Rows from block 6, named by matrix and row number. Rows with one number belong to one neuron. Each number is 50 + 10 x the weight over its row's rms, rounded and kept within 0 to 99. All counts start at 0.
# gate: MLP gate (model.blocks.6.mlp.gate.weight, 576x192), inputs 96-191
# fc1: MLP up (model.blocks.6.mlp.fc1.weight, 576x192), inputs 96-191
# fc2: MLP down (model.blocks.6.mlp.fc2.weight, 192x576, transposed), outputs 96-191
gate.545:63 43 40 45 39 32 42 43 33 39 63 51 54 53 53 50 41 54 51 45 38 41 54 43 68 46 56 51 53 47 46 54 53 58 47 49 35 54 55 56 64 45 45 58 46 58 49 43 46 62 44 35 56 57 57 46 79 32 47 45 42 49 51 71 49 63 64 53 62 40 42 50 50 62 53 52 47 42 69 36 40 58 57 44 43 51 52 54 39 68 44 62 61 52 56 51
gate.546:50 60 60 49 55 61 40 59 46 40 50 41 52 52 47 62 64 55 69 42 39 58 55 54 53 38 41 50 36 24 48 45 44 41 42 55 42 63 48 44 36 37 72 56 39 59 38 53 49 47 53 47 48 46 46 43 58 38 66 62 61 55 63 67 49 58 57 58 35 56 43 54 44 62 52 38 61 61 72 48 33 54 62 32 41 51 44 53 74 57 42 56 30 52 37 55
gate.547:52 61 52 51 56 29 65 35 51 42 51 60 31 45 42 62 60 60 48 62 51 29 51 54 57 66 49 59 46 41 48 56 57 65 63 56 46 55 52 32 55 55 68 62 61 43 57 54 36 47 56 58 58 51 51 43 31 42 55 54 51 43 56 62 42 49 37 53 54 41 40 45 55 63 40 36 38 36 47 32 36 68 37 44 52 56 58 25 57 70 53 59 64 67 29 49
gate.548:53 36 58 46 53 67 42 44 43 55 41 43 52 25 50 48 41 61 43 54 57 65 54 56 57 42 44 45 48 42 70 67 55 60 57 56 54 60 43 59 39 63 57 40 62 31 66 44 49 45 52 73 50 43 45 49 57 39 57 55 50 33 58 33 61 58 47 58 53 57 45 68 41 57 53 37 45 70 51 51 60 32 46 38 44 58 41 46 61 36 56 54 52 63 52 49
gate.549:40 43 42 47 52 43 65 52 46 68 52 63 31 50 40 40 36 55 45 42 51 54 58 38 68 55 39 61 51 44 41 47 50 63 45 65 50 63 44 54 38 58 52 59 35 63 39 44 39 57 41 51 67 46 44 57 35 44 67 51 66 47 43 64 36 35 40 51 44 67 47 38 51 61 44 59 49 62 51 50 52 40 34 38 47 64 57 62 45 39 63 51 69 53 58 45
fc1.545:55 52 70 42 58 56 39 52 35 35 47 60 62 45 52 59 55 59 47 40 56 48 41 58 47 55 43 41 52 37 48 35 46 44 57 49 50 48 47 35 46 36 52 45 41 59 49 38 44 48 53 36 49 62 39 43 53 54 57 64 54 50 58 47 43 63 37 61 59 52 53 43 59 65 56 52 34 64 44 53 60 53 56 57 49 22 29 32 69 66 50 54 52 32 68 61
fc1.546:58 58 52 36 63 34 44 35 60 65 60 41 55 65 62 51 50 61 49 33 38 46 50 48 33 36 54 48 39 38 49 61 62 49 41 55 28 51 27 61 30 63 64 40 44 47 58 53 64 52 52 43 61 49 34 44 59 54 31 42 69 45 61 44 50 34 58 54 50 45 66 30 58 57 48 48 53 49 38 44 66 41 58 67 59 54 45 43 39 39 33 38 50 41 37 42
fc1.547:65 44 48 61 29 44 53 35 54 57 44 52 46 57 61 42 50 63 63 50 53 32 46 47 41 54 60 49 63 56 74 39 58 61 51 45 45 50 35 57 68 41 44 40 44 61 47 59 34 56 25 28 32 58 64 38 45 54 61 39 51 50 63 40 52 50 41 34 59 58 46 23 61 46 66 44 43 43 54 41 63 41 40 57 60 49 58 57 49 56 42 61 50 51 39 74
fc1.548:53 58 56 46 49 63 55 53 41 64 40 31 66 40 41 53 54 56 57 52 42 51 59 49 68 43 69 47 49 36 48 59 59 52 51 49 53 56 46 58 64 56 40 56 40 42 55 48 55 66 49 61 42 50 62 35 50 56 56 61 43 46 39 37 58 47 40 70 56 68 44 44 43 47 58 42 50 59 48 60 61 44 55 46 62 45 48 74 36 41 47 65 58 46 56 53
fc1.549:63 67 66 66 65 33 57 58 58 65 50 63 43 35 63 50 58 56 46 37 36 49 64 57 42 58 51 41 52 35 54 59 67 49 37 61 42 41 56 57 40 44 60 49 41 46 47 35 52 34 35 39 40 46 41 40 60 65 51 41 57 39 44 57 55 57 63 47 59 48 42 56 48 44 67 31 36 40 32 38 61 42 38 61 58 37 56 47 41 57 64 35 66 64 39 52
fc2.545:68 54 63 51 58 60 49 44 47 49 55 69 37 55 40 47 42 59 56 43 44 64 59 59 38 53 48 61 42 32 61 45 64 47 53 36 54 45 41 47 37 50 49 51 55 40 60 50 48 62 71 44 47 56 45 61 63 46 57 37 57 47 64 39 46 44 49 49 29 60 44 54 48 60 44 48 38 46 58 52 63 42 60 62 50 39 46 53 56 38 62 40 57 37 49 73
fc2.546:44 51 63 66 48 63 32 53 50 49 64 48 54 59 54 49 51 46 56 52 54 30 46 51 43 50 39 39 43 62 45 55 52 72 44 28 61 49 42 52 45 47 69 64 50 38 44 51 52 57 44 50 47 53 65 49 50 44 45 63 55 61 44 42 60 45 40 47 53 61 45 50 43 50 56 71 67 35 59 41 41 40 44 55 49 51 60 70 62 22 48 47 44 67 31 30
fc2.547:56 61 47 41 48 45 49 44 41 55 45 40 46 68 25 62 63 48 48 44 47 52 57 34 43 26 23 51 43 67 46 49 37 53 65 50 54 53 40 46 42 55 48 53 49 30 52 48 44 48 59 73 40 54 55 37 38 59 62 44 54 49 45 38 39 43 31 43 51 51 62 83 27 57 32 53 58 47 49 48 58 52 54 46 69 60 49 49 58 44 61 60 64 58 47 52
fc2.548:57 47 46 48 40 57 45 75 45 54 48 49 37 50 38 60 46 44 54 52 54 38 40 44 46 55 45 47 46 47 64 45 22 55 55 45 54 28 55 52 56 72 60 43 43 45 39 52 56 61 43 36 62 27 55 29 48 47 44 51 53 64 53 45 47 49 53 41 28 37 70 56 59 39 42 54 67 36 46 54 56 54 62 57 46 54 53 51 17 49 51 69 42 44 61 60
fc2.549:46 63 46 45 54 57 33 51 35 38 44 58 43 72 47 42 39 50 43 72 49 33 66 48 61 57 55 59 60 50 56 38 66 43 53 51 46 48 63 52 53 55 54 47 46 69 34 43 55 50 33 57 28 64 47 32 44 58 53 66 43 58 54 59 42 36 55 34 50 52 59 61 40 52 57 55 47 37 49 44 54 59 58 46 46 50 50 44 52 41 34 45 57 63 63 40