From a checkpoint of a small image classifier: norm layernorm, depths [4, 8, 4].
Rows from block 2 of a small image classifier, named by matrix and row number. Rows with one number belong to one neuron. Each number is 128 + 32 x the weight over its row's rms, rounded and kept within 0 to 255. All counts start at 0. Numbers have three digits each.
After each neuron's rows are labels from the 100 images, of 14976, where the neuron reaches its largest size: "strongest on" is what is common among them. Only what is clearly more common there than usual is listed. The data: capsule endoscopy frames (Kvasir-Capsule). In brackets: how many of the 100, against the usual share in percent.
# gate: MLP gate (model.blocks.2.mlp.gate.weight, 288x96), inputs 48-95
# fc1: MLP up (model.blocks.2.mlp.fc1.weight, 288x96), inputs 48-95
# fc2: MLP down (model.blocks.2.mlp.fc2.weight, 96x288, transposed), outputs 48-95

gate.73:166144091068102138112107110162129152114154117087147151166053132081106141101146067157050109139171172150124150170122149143144166157108138087143144
fc1.73:093134096155133128134134136073145119130133198118144132144223146090147112128135145149138177104085116114100082075122165149086168118142175121148135
fc2.73:089133129132111110126034130083135118165111099131088082130077195131112171097140114124152133127175067136151133093097098175164224127139103162129153
strongest on: finding: pylorus (47 vs 3.4)

gate.132:170190170162089091143134118110107102088116156083123119106139175112170125135173141101133089163167140137117131158182085113144136152145139100121109
fc1.132:158099115100178119150092145171170164164197127083160137102091162104124172143099128104137154140109102156153180164200103109122092121113153105127103
fc2.132:129169139132131166111075172134097152140136105101130066107127115192174159152096080098136136178135150126127126136122144108149160206074113093179139
strongest on: finding: ileocecal valve (30 vs 8.8)

gate.37:103126133150121126138139089178170116097131143054158164124172084129135200147128159120087162130086103138166073155127083153177149113110143164145096
fc1.37:167139102065175135157111168121126119163123151152032118180082110120194140067118118100192154151130060153096117150102167118088151187106119109108147
fc2.37:172121202129090162096214158111103116126130147094126147137132134147116128139147148198120136104106120161137148129156081127085122051120139152141092
strongest on: finding: angiectasia (44 vs 1.8)

gate.163:098135148072150118136077081152087150061170173140132156108164047084168112156100100102095141136123163096170089088129084080096128117099129152091080
fc1.163:193174128118154110164154165076186139138103102118106114109074136151116139122151125165168068139122117131161041113115165099133154154112158068122066
fc2.163:171146130094132146115148150122098190116083179187124177141103157128194152074111120145108133115062132157115197102176090089067162088168128118091112
strongest on: finding: ileocecal valve (35 vs 8.8)

gate.190:104123092203097132139145133106096142139154163113105105194130170068167138124178142144162156174124108119161145182152080081122133095149061125136118
fc1.190:155106113116129119121108152057141148142108149110150158180079119117080140139174172069096188094160159116179154174101132113145122171130159095159086
fc2.190:109106086172079136121152124188105126089069184095077144114164102145120121130129128138192140083138108089103134148169143150129162139119098145170132
strongest on: finding: ulcer (33 vs 1.6)

gate.43:112070106152132105038147133114157207073140151143131143141157075164103176131076100147144111112165224112106098130114121118141126128128092154202097
fc1.43:081152088137144153124176094141149142100052202143123163144159118070129152081173203084119070159075121118133106117108112133118160146129132115154167
fc2.43:194103144119104098142151173135139138116134086151120239124134172086123107155141137166112113111129135107109110140155094149145099125160150101170081
strongest on: finding: angiectasia (41 vs 1.8)

gate.198:116114134177189186108115199130153130114115156091148120158118127056076113098119120110099129106128165101157101116147104105178108118120118214126101
fc1.198:129123152141171133142127094051094159064104168118104147174122159099119188113155180122143119195089142158170141110139137136113114091135149131101136
fc2.198:091111184150156136155133142148112129105139130138126131164080115126167193160102166131163072124195064116093145176106129081155082169092164092088105
strongest on: finding: reduced mucosal view (26 vs 6.2)

gate.223:137145150058147139101211138097128164137117109157076158101136163087119144155159126072157091172098145157124090114135166107112142161130159032159101
fc1.223:139128127155132115156168090160091156087166077094165122073146183147076136105155130174117128150147098167123204123140143161115088100135117150157136
fc2.223:113074113150139153098135149121130100091121143091093141114131186141102125136072134174076168111110140127122177147134090097146150100126132127101155
strongest on: finding: blood fresh (42 vs 0.9); finding: ileocecal valve (32 vs 8.8)

gate.213:104093110154094121146157130097148142157124111183066207109111173098129095097161064149142155133112131121181134133142183136151106177152086125140194
fc1.213:143154105145116132157054085188111115160096166189186163065146198152193136095090160125119103162140179131145172124192081138147109135121162114141124
fc2.213:105125106098101156167136127144153093184126125133094139154226174107115104184091119102110111137121090131111068130107123143133123117143156139114124
strongest on: finding: ileocecal valve (42 vs 8.8)

gate.52:144157139125120172168127114072133053149082124163152091110132133107129154149137046144117121139115182179167056136142097182194112175135125120142117
fc1.52:097117158158115118109129151156141150087111134035109063145105138188144117085146153154160128133103174113076075162080126146179102176135118112123132
fc2.52:069139134102131148126123117142126110124132146130122144125097111159152157126179148143082130165208131159114134057089088124117106155062140172092128
strongest on: finding: blood fresh (53 vs 0.9)

gate.69:122154194082191137104125213146140096115092114119097090084132131099162174168121184074088144129068109096111116133144086137084164102195096151105091
fc1.69:169099111110075117124122125085165127146107128192125157180084102128138158092110137208122145116211106144132107097097185095152159070078152091110155
fc2.69:132104139137177114136172094121151124088110096142165144139114129166063128177147086129054112107134099190171072079229142106167143071114136101144117
strongest on: finding: blood fresh (43 vs 0.9)

gate.59:102143137036120115150147162147128032126083168157092173119149091112126149131134135136096131114124193127138077156093080154099170110133092123105120
fc1.59:064111087164084138108103090072169137126104152151139074115130111127137104174104107117213119098102085158170161105113131176075155128081182155172176
fc2.59:137102147170115164091121171133115119118136114137141101144131096095196073121147167092095129122083120114130171136125145146086149115118177055164113
strongest on: finding: ileocecal valve (52 vs 8.8)

gate.80:146127129179143126120137092168163088182091105126141125108175126161136088170110148124062181122177113124126071141164074145118132104154170104097143
fc1.80:163094161095104160121151168105164169136080068179098161094107061133131152160131155084163169122122103141145088155113116088094176105110138128141108
fc2.80:155122145115116089126107109129157138118158154134135133169067056114124153173133106131170075139126118135101103168151119122166121211182095034151119
strongest on: finding: ileocecal valve (42 vs 8.8)

gate.17:192079139111096133102140108086142136131109154146128113197189132116113127144126085132120123152155166153129089126184117131119141162153150080149099
fc1.17:117067113124085142096108160138094124138151128097132139193137086085154116096149161172155104176081106161137146156152126076192132135094115196090179
fc2.17:148117130171104061173121113131176099088150146116098079165084096142160109176168140113216142153088100101136099063179104155168161123108071079096145
strongest on: finding: ileocecal valve (46 vs 8.8)

gate.112:114169106123124183078111187115081143154139068178093095140141144208150152067137114148149115150093134074132139120128132127115183100112096118141138
fc1.112:174062125068141156130186154084161136122139157118113128094101134110162117089131130156113127122130133140160102122070182133081134205110107132126182
fc2.112:120081122092147122145138105108126112136106105142129120174096161146147088152136127119114153122064155129098165116123123130085160130134150145112109
strongest on: finding: ileocecal valve (42 vs 8.8); finding: angiectasia (33 vs 1.8)

gate.188:077117105095170088185149140169197087092114122107099059142100126080119115169111136130128145107127177156160105146150119144126125149067135148162087
fc1.188:115102086185155140127110161218143100102129176190182161073168094152089092134069117123153147143119153113106157166133152173104114121158119152119117
fc2.188:176119161156126113125117163142159200124142133152151134182155112124107151193092114105148118097121110139097119114103139119124124178181100185110116
strongest on: finding: reduced mucosal view (25 vs 6.2)

gate.255:115092169187162074111160111151102160113065139102168085125180189083099057111114154125139124150170104169129114094176152155103119111158170083156117
fc1.255:151091107168175185133116150132120095138093155173174165189102191184109144088120108174100112177082135153140099161118112162105084117096093095099160
fc2.255:081162092165096067112170161062099107133131120110138152126046099145137130093157173155140138122131100175168150146080160090160113086140098094193154
strongest on: finding: reduced mucosal view (31 vs 6.2)

gate.79:106131138105115195147121140139115134118132089092146131098112125166165165127163058159102153058182065128122158141106186151149112163111099091130111
fc1.79:160102168099107118097123182108145129148105120103186123116155080146180125154167158087113136178121129137123075137135174116119141213111153125135138
fc2.79:153158111120148088137115110113106163118129150127127068119189120128109068127128090158176144126114153112200097118167115187147145014123102127120131
strongest on: finding: pylorus (54 vs 3.4)

gate.1:081085116113083159149099131087153081073114166117129161098066175126120179160169104076095113189106181121162138134154145151083154136167131113149117
fc1.1:101129095128064116089159112140107100052156169169087127086188122104111100093153158187088126175168089147120140118112123177167145136153113171174094
fc2.1:120090065125115131130061100193101141088120158153129117139120154132136185139111162140179182085092117157164109132088174099175122144097102143132157
strongest on: finding: pylorus (32 vs 3.4)

gate.261:132125106127053124100150117152143110099133112157100100089107104053156148092073114198162121108140119099148183161083236109099117144145146149152095
fc1.261:082116138084152164121169121073137051122143093114123086086175098105149164076135122087127125098110129161196085179071173100078191121090103132172159
fc2.261:119127135133148100158104050092065203137102113132187165097118174140143058172181137129096144202074156123127118138130103135106128132135187159162166
strongest on: finding: ileocecal valve (64 vs 8.8)

gate.193:089103137129109168147116203151073068098138103122085158152100160143122112074078116113103153175129159153090108144143141140123080138109129147150092
fc1.193:152120107150140117113114100091116149094113121095096120141138160112127144147153108178157160098158071124094129072146142097147168109159082147148200
fc2.193:107140112150124124112166149100126154082134165112134108125182163136109127025118126125168171147118076173087140115126181095126099177144131129142142
strongest on: finding: ileocecal valve (26 vs 8.8)

gate.168:103163148136135167169095106149200171132103111081105128151106172123088105150126082142161080098096193170080117088170126120081109157126095070179150
fc1.168:059156158136083143127148142075129126108131101200078155103164103153112149077142134118107150118130097134165092196094094086097121155080102147127129
fc2.168:122102144146150100133091101119132132093150121122093133191224120173163153179135156200148099135079085150096130117106139158083138124128124163147148
strongest on: finding: reduced mucosal view (60 vs 6.2)

gate.8:111140176112107148144099092057128102113148147111204151141143166097182155133086095110139118166110171138153123074073107139145075137126095152107097
fc1.8:125184117159051119106149140132100125194154103126103104143119147094143115142115112122064114095161157125178108172164118145162164121134096116153120
fc2.8:173071117141161158088092115154170117121097133128126141091104130166092135197154119111125113047121137116083124153163077132144063168127168112111158
strongest on: finding: ileocecal valve (27 vs 8.8)

gate.162:097099114104166124189137123151104121106099153132102101147149146127176131090099113128114132109138091172110166194124144084194151146155163081126128
fc1.162:086196172143153123104137108165117156132123093166168133150131168191122084097157107141152091127099175071078078151201168165135102118110133124152119
fc2.162:142112127122131172061140065121146154092135126172130140176157094132117107102128075116071196119126147126124119142112140094098169116128125132180071
strongest on: finding: reduced mucosal view (32 vs 6.2)

gate.257:143140173160120080148202127140165148175187211133107104094131144105104196100118118129116179131093110099159128158124155131169067135076142138102144
fc1.257:149105139098145102069145140133118175142139118150097058117148152166123084090131089104149153111093099133073095159104146089139167096156164116086089
fc2.257:102107087158118119093120110098157141167094103102090095115116164139148141108163118106158172150092106098193082149093103139160043149136138089157141
strongest on: finding: ileocecal valve (31 vs 8.8)

gate.49:208141131204141158056152124036131122150137036127130138125140130151142060124171119120084101144135140091043140149128153152088131143155114142157122
fc1.49:161100126103134140068147163050135091111073167148127127141117107150123131122182124115123104136059130141122117152146133105115136139121195079178141
fc2.49:071148073106143087200098108160170126113108124108112125144092088141131161130066165148100133142120162135163177091113141135155165100056093169101170
strongest on: finding: ulcer (30 vs 1.6); finding: ileocecal valve (29 vs 8.8)

gate.2:104116131114058141113112114128124112107074086222159197078120171124185095095126156135085149098069142084080099098134121133114151057121178099123095
fc1.2:085112132108104159083152099165111087104107031178140123085096098075182170127113141119085095125192111073143151152138163187124125115150105146141140
fc2.2:136131129130120142116067121150161110118166089077162154147166103151115183137156086154188126222121072178089120112162103111115125132117165152106081
strongest on: finding: reduced mucosal view (28 vs 6.2)

gate.189:108201090167144093112117147156091119081164124088156140148159105123157054134091072108128110100174133113156148154087107096142114117110121173094124
fc1.189:113150095145131139094125173145113117150173104061082186153133128166125128162068089139129128122157186113125188163106145086203119141132085142152127
fc2.189:128160129109162092119141154121134096150108148074103057117102198141172148150119151126138058102121087124164088108130165174109081124161109086114104
strongest on: finding: ileocecal valve (26 vs 8.8)

gate.5:140124210189140107136119115148162125185111145127140116111102174197098130135074071110130052088101139182151047124145120127109138109131130136084099
fc1.5:169135129137137128159150157124157077118134091053164091156070140123098150101094184173115089208151168138103164108175148144087068126110183163089107
fc2.5:143145136059155142136162095144139068148119038139142105100118156193132089116149139123101144192113139146160129070130082127171158146124093104127146
strongest on: finding: pylorus (26 vs 3.4)

gate.283:091169134083164161171165109163202110124100152139119146146121137098102174131165143097078128118070164150122055145105166101097214167079135107114113
fc1.283:120133159082133147106159121067142134163165093122113098107116142114099167087152178072134125140075161146139117127091120116159177072130174065181107
fc2.283:140149121157108178148132131127101165063083131050078158069102173184132145118179139177086170117103180114141166174137137153154133126102103094091078
strongest on: finding: blood fresh (63 vs 0.9)

gate.4:129090099199126116152132078121167147158143162110179131076141141184092093138099112095079126129119173161088093152178087212148156123127136093154099
fc1.4:138126136171118135156099109133065152129086176126172189082143146142106123184112143142109145093157144084139163104105115126117168094175143123128127
fc2.4:140208132171086112143098082095167134163133114153063155117126102155126147196084143082091152146121125129148061123137172165169124166098069087136107
strongest on: finding: angiectasia (40 vs 1.8)

gate.106:165122143136108081131180116136107140143103187139137127084170204122113180076153059120143143145152129122123116153145142101092142129158100154088125
fc1.106:210100164113178106118140133160114111151169135114115153128136124101156070142154097149148166115133132074099138105068111157188115107155155176160126
fc2.106:142174208127199110131134134141138135136171155152101125116117138092093198122110109154151047146156140159127116141159069121119163154092146157131153
strongest on: finding: ileocecal valve (31 vs 8.8)

gate.21:138114146124136181136125122141180084092146143121077103126098149050133115113099119173124128109150198110156122179136142124145149121121153153082198
fc1.21:119137049057122117174128121149132155154148170118112071136153122080080165114076144160163085116124146103141141131147120179164106112124153179087072
fc2.21:114171112119138161089069120133148161136146142129145149092165124100197098169130156081163182128160133089182071132104151124069117105136088135096116
strongest on: finding: pylorus (40 vs 3.4)

gate.136:116136122107077092182124144106126118153085209084179109126111153152066157117169085107113170143122148151105115069171071169144154106180081140158097
fc1.136:153091105146130173210167050124094146101126126187119115127154070151134076115133186182131117136069075143087146087144156163163102141095115114105100
fc2.136:178121142129149156094056157116071128122126105193120130113183136052083116158183080126126139154152125169131131126137140078092174167103118151103167
strongest on: finding: reduced mucosal view (44 vs 6.2)

gate.14:142158164107106157110137209145134102091098098122210165101151127183179117136184153139085122175136110152110117101087086114154120100129174156169133
fc1.14:153114120146122104158089134129099125069146078143108102129065164125164085084120052107193198169153145135116117113161121161152097120150131144099095
fc2.14:118171206121145193071125123126082126167176113129202096113112059155121163140162217122154144152098075152091108114107139169120116145159139159099143
strongest on: finding: ulcer (25 vs 1.6)

gate.233:185142140173173131156163150147165074162065099086098086167125123163084160102105190096106134148125084164175100077137149150165127143095140174105122
fc1.233:143168098094133166149131153148121119079155119148146062098184133169101154167129122085156158070102137165136140128147089124125128098095088099107114
fc2.233:188107144153117164097156134150100084108103110126167123137113119157163127086132115146087123144098108118148090118159042101134190151104179167172167
strongest on: finding: reduced mucosal view (26 vs 6.2)

gate.170:106099172066142137172138127163120093085095151122109156121083147130089157120136149147142088184090122165200092119126118125088146151109139045148097
fc1.170:181088140150129091119170105155169133110142122101147117082159087123100160119121120109175160110108093178141035117096150152124126139126126114157177
fc2.170:152081110101137110082145125144050106128124154099104113088124140166145121125108184163124178109134196115156157154151181097116106096107081211150165
strongest on: finding: blood fresh (46 vs 0.9)

gate.185:177161168077127141101108155077146116151108151136144116127150093157095136125139229070140041157130138157103087145127058103131160106153124106105087
fc1.185:202184134118123128106117142085101149112113141086153111181120102202142101096120149108169063124147134103148115149183108173203070132098153112109123
fc2.185:102121155053117139098150178100144032053109159135166101141125164099070096145113144106092167131151102167153110122102154179133123093154183053130143
strongest on: finding: blood fresh (60 vs 0.9)

gate.117:135090122162143101163110088189127143157144097164141127098119140162133181199126104137057164106134174170135142113157083139124076127107118060103173
fc1.117:121102140131170160122144120128107147123136184105147111153140113062124118060091149159091140203127209139193079045168104146146116136182113162123067
fc2.117:167123170043156095095132161082100084133157104115128123090117035088100112194131132154127116169071153098151141103131116130156176150113102130098152
strongest on: finding: pylorus (52 vs 3.4)

gate.33:145136122121096098152193112105067113115073122081142190060080154142101120142119160093153083086085094126147159135079096129108157167165120083176133
fc1.33:094135123126137178146118127125158160165134127145116086151150099164124088116161066096112163182194132117137083160193157117108070110129176114122126
fc2.33:099128120099107142076117136139102148118126142115128107197159082177168172151166083079171131105101093074160106138136092122155147112134139125145138
strongest on: finding: reduced mucosal view (34 vs 6.2)

gate.241:069114133095118186132090111097079128132172174107115127193111088067150099154098087128147117119170105092092173094113124078182145113158098081126181
fc1.241:172137140125136089128110095135143141124091057121173165124155120111105088158138146168116135110093095153127157164096055119116110156121144118166159
fc2.241:184138095106075162131102112092153068101150155118104133100137128164198050155137107120137189164169154129114141068142136120159106155074130078146094
strongest on: finding: ileocecal valve (25 vs 8.8)

gate.27:150147093170119135135112114166120158132137115128095153109107150142141112190147136101140111147099164104082070131110171093025106101141118128125119
fc1.27:125150131080180149098062192057105101078074118129125100118089133144133124117107109095136060163155189148158106199189115126104125098133138116123151
fc2.27:131176088137100161168134101126145126185071113104117045098151138112162105149121121090118148160122169125150098127151125146105105104137087125221179
strongest on: finding: reduced mucosal view (38 vs 6.2)

gate.130:106100148099107120068113140159130132078141176133096143172139128115105151087134074112131155102091109098087110172117103164086168090075185141122122
fc1.130:102162124154075113115184116089110091174118139131109127156141124171163081136100135157128109163136120180170076115106087098106073187190159127149116
fc2.130:187160118104097142094117181141129114096159156203141150139137178133087143117122081112171086152125206174148135113125119162088074120116123106163116
strongest on: finding: pylorus (42 vs 3.4)

gate.200:094085118111089112119157090145088173171088139179146130132116100113143126099145138178143130131131134131091112193101162125121132105075075148184118
fc1.200:170140129146081116139202141156098135088116131113092135121085098097133173183147098115135079083170107175143091154098162131104130081101104168128134
fc2.200:172123091113144094116126184109116116102120124186170162152122067171148097089081066097139102128161147104231119125164142193103109106085125138118129
strongest on: finding: pylorus (29 vs 3.4)

gate.74:145102074112109112125125172101120127153184173120137150100141159082192065152141142109112159170140183151189118105168089091098107094103055154113078
fc1.74:090125084146112079120104103109152114101080157159128184133170138175131078114144108169084079078150089080099066133186087197129122157139125141147144
fc2.74:135114061165120095137138131185059149127129107120147136111157096130201097055161103105173140124105115144102154166142084148174120122198144117141074
strongest on: finding: pylorus (26 vs 3.4)

gate.42:081154155153153083102184093135094152144131116099121182186113115089136133100108136134124198168076068113116148078098108097166119132140126153163089
fc1.42:073115185139123137161104118184093123100107214149143148158165142136136087133166192123165097146101119129173127144108085066093155147061140142147126
fc2.42:118073099169144088090134105170058155110094168126157195119170111139120153128117141110210132058204126161157125157104074125139120145077131126126129
strongest on: finding: ileocecal valve (46 vs 8.8); finding: reduced mucosal view (25 vs 6.2)

gate.202:143175153089193131150156122158123084101108090152134155093043147120118133126131102096077146157129111141136057114126189172178107102164146143137109
fc1.202:145115091155100145126131172163133172192099076107120117119143117162124139055179118171147151184169102136145138131122160107141173066078124095168183
fc2.202:100143114096153164091158095093172160095110103163137139133127141156119142164044141102156197162125163160109098113073159091157118114135138115084114
strongest on: finding: blood fresh (39 vs 0.9)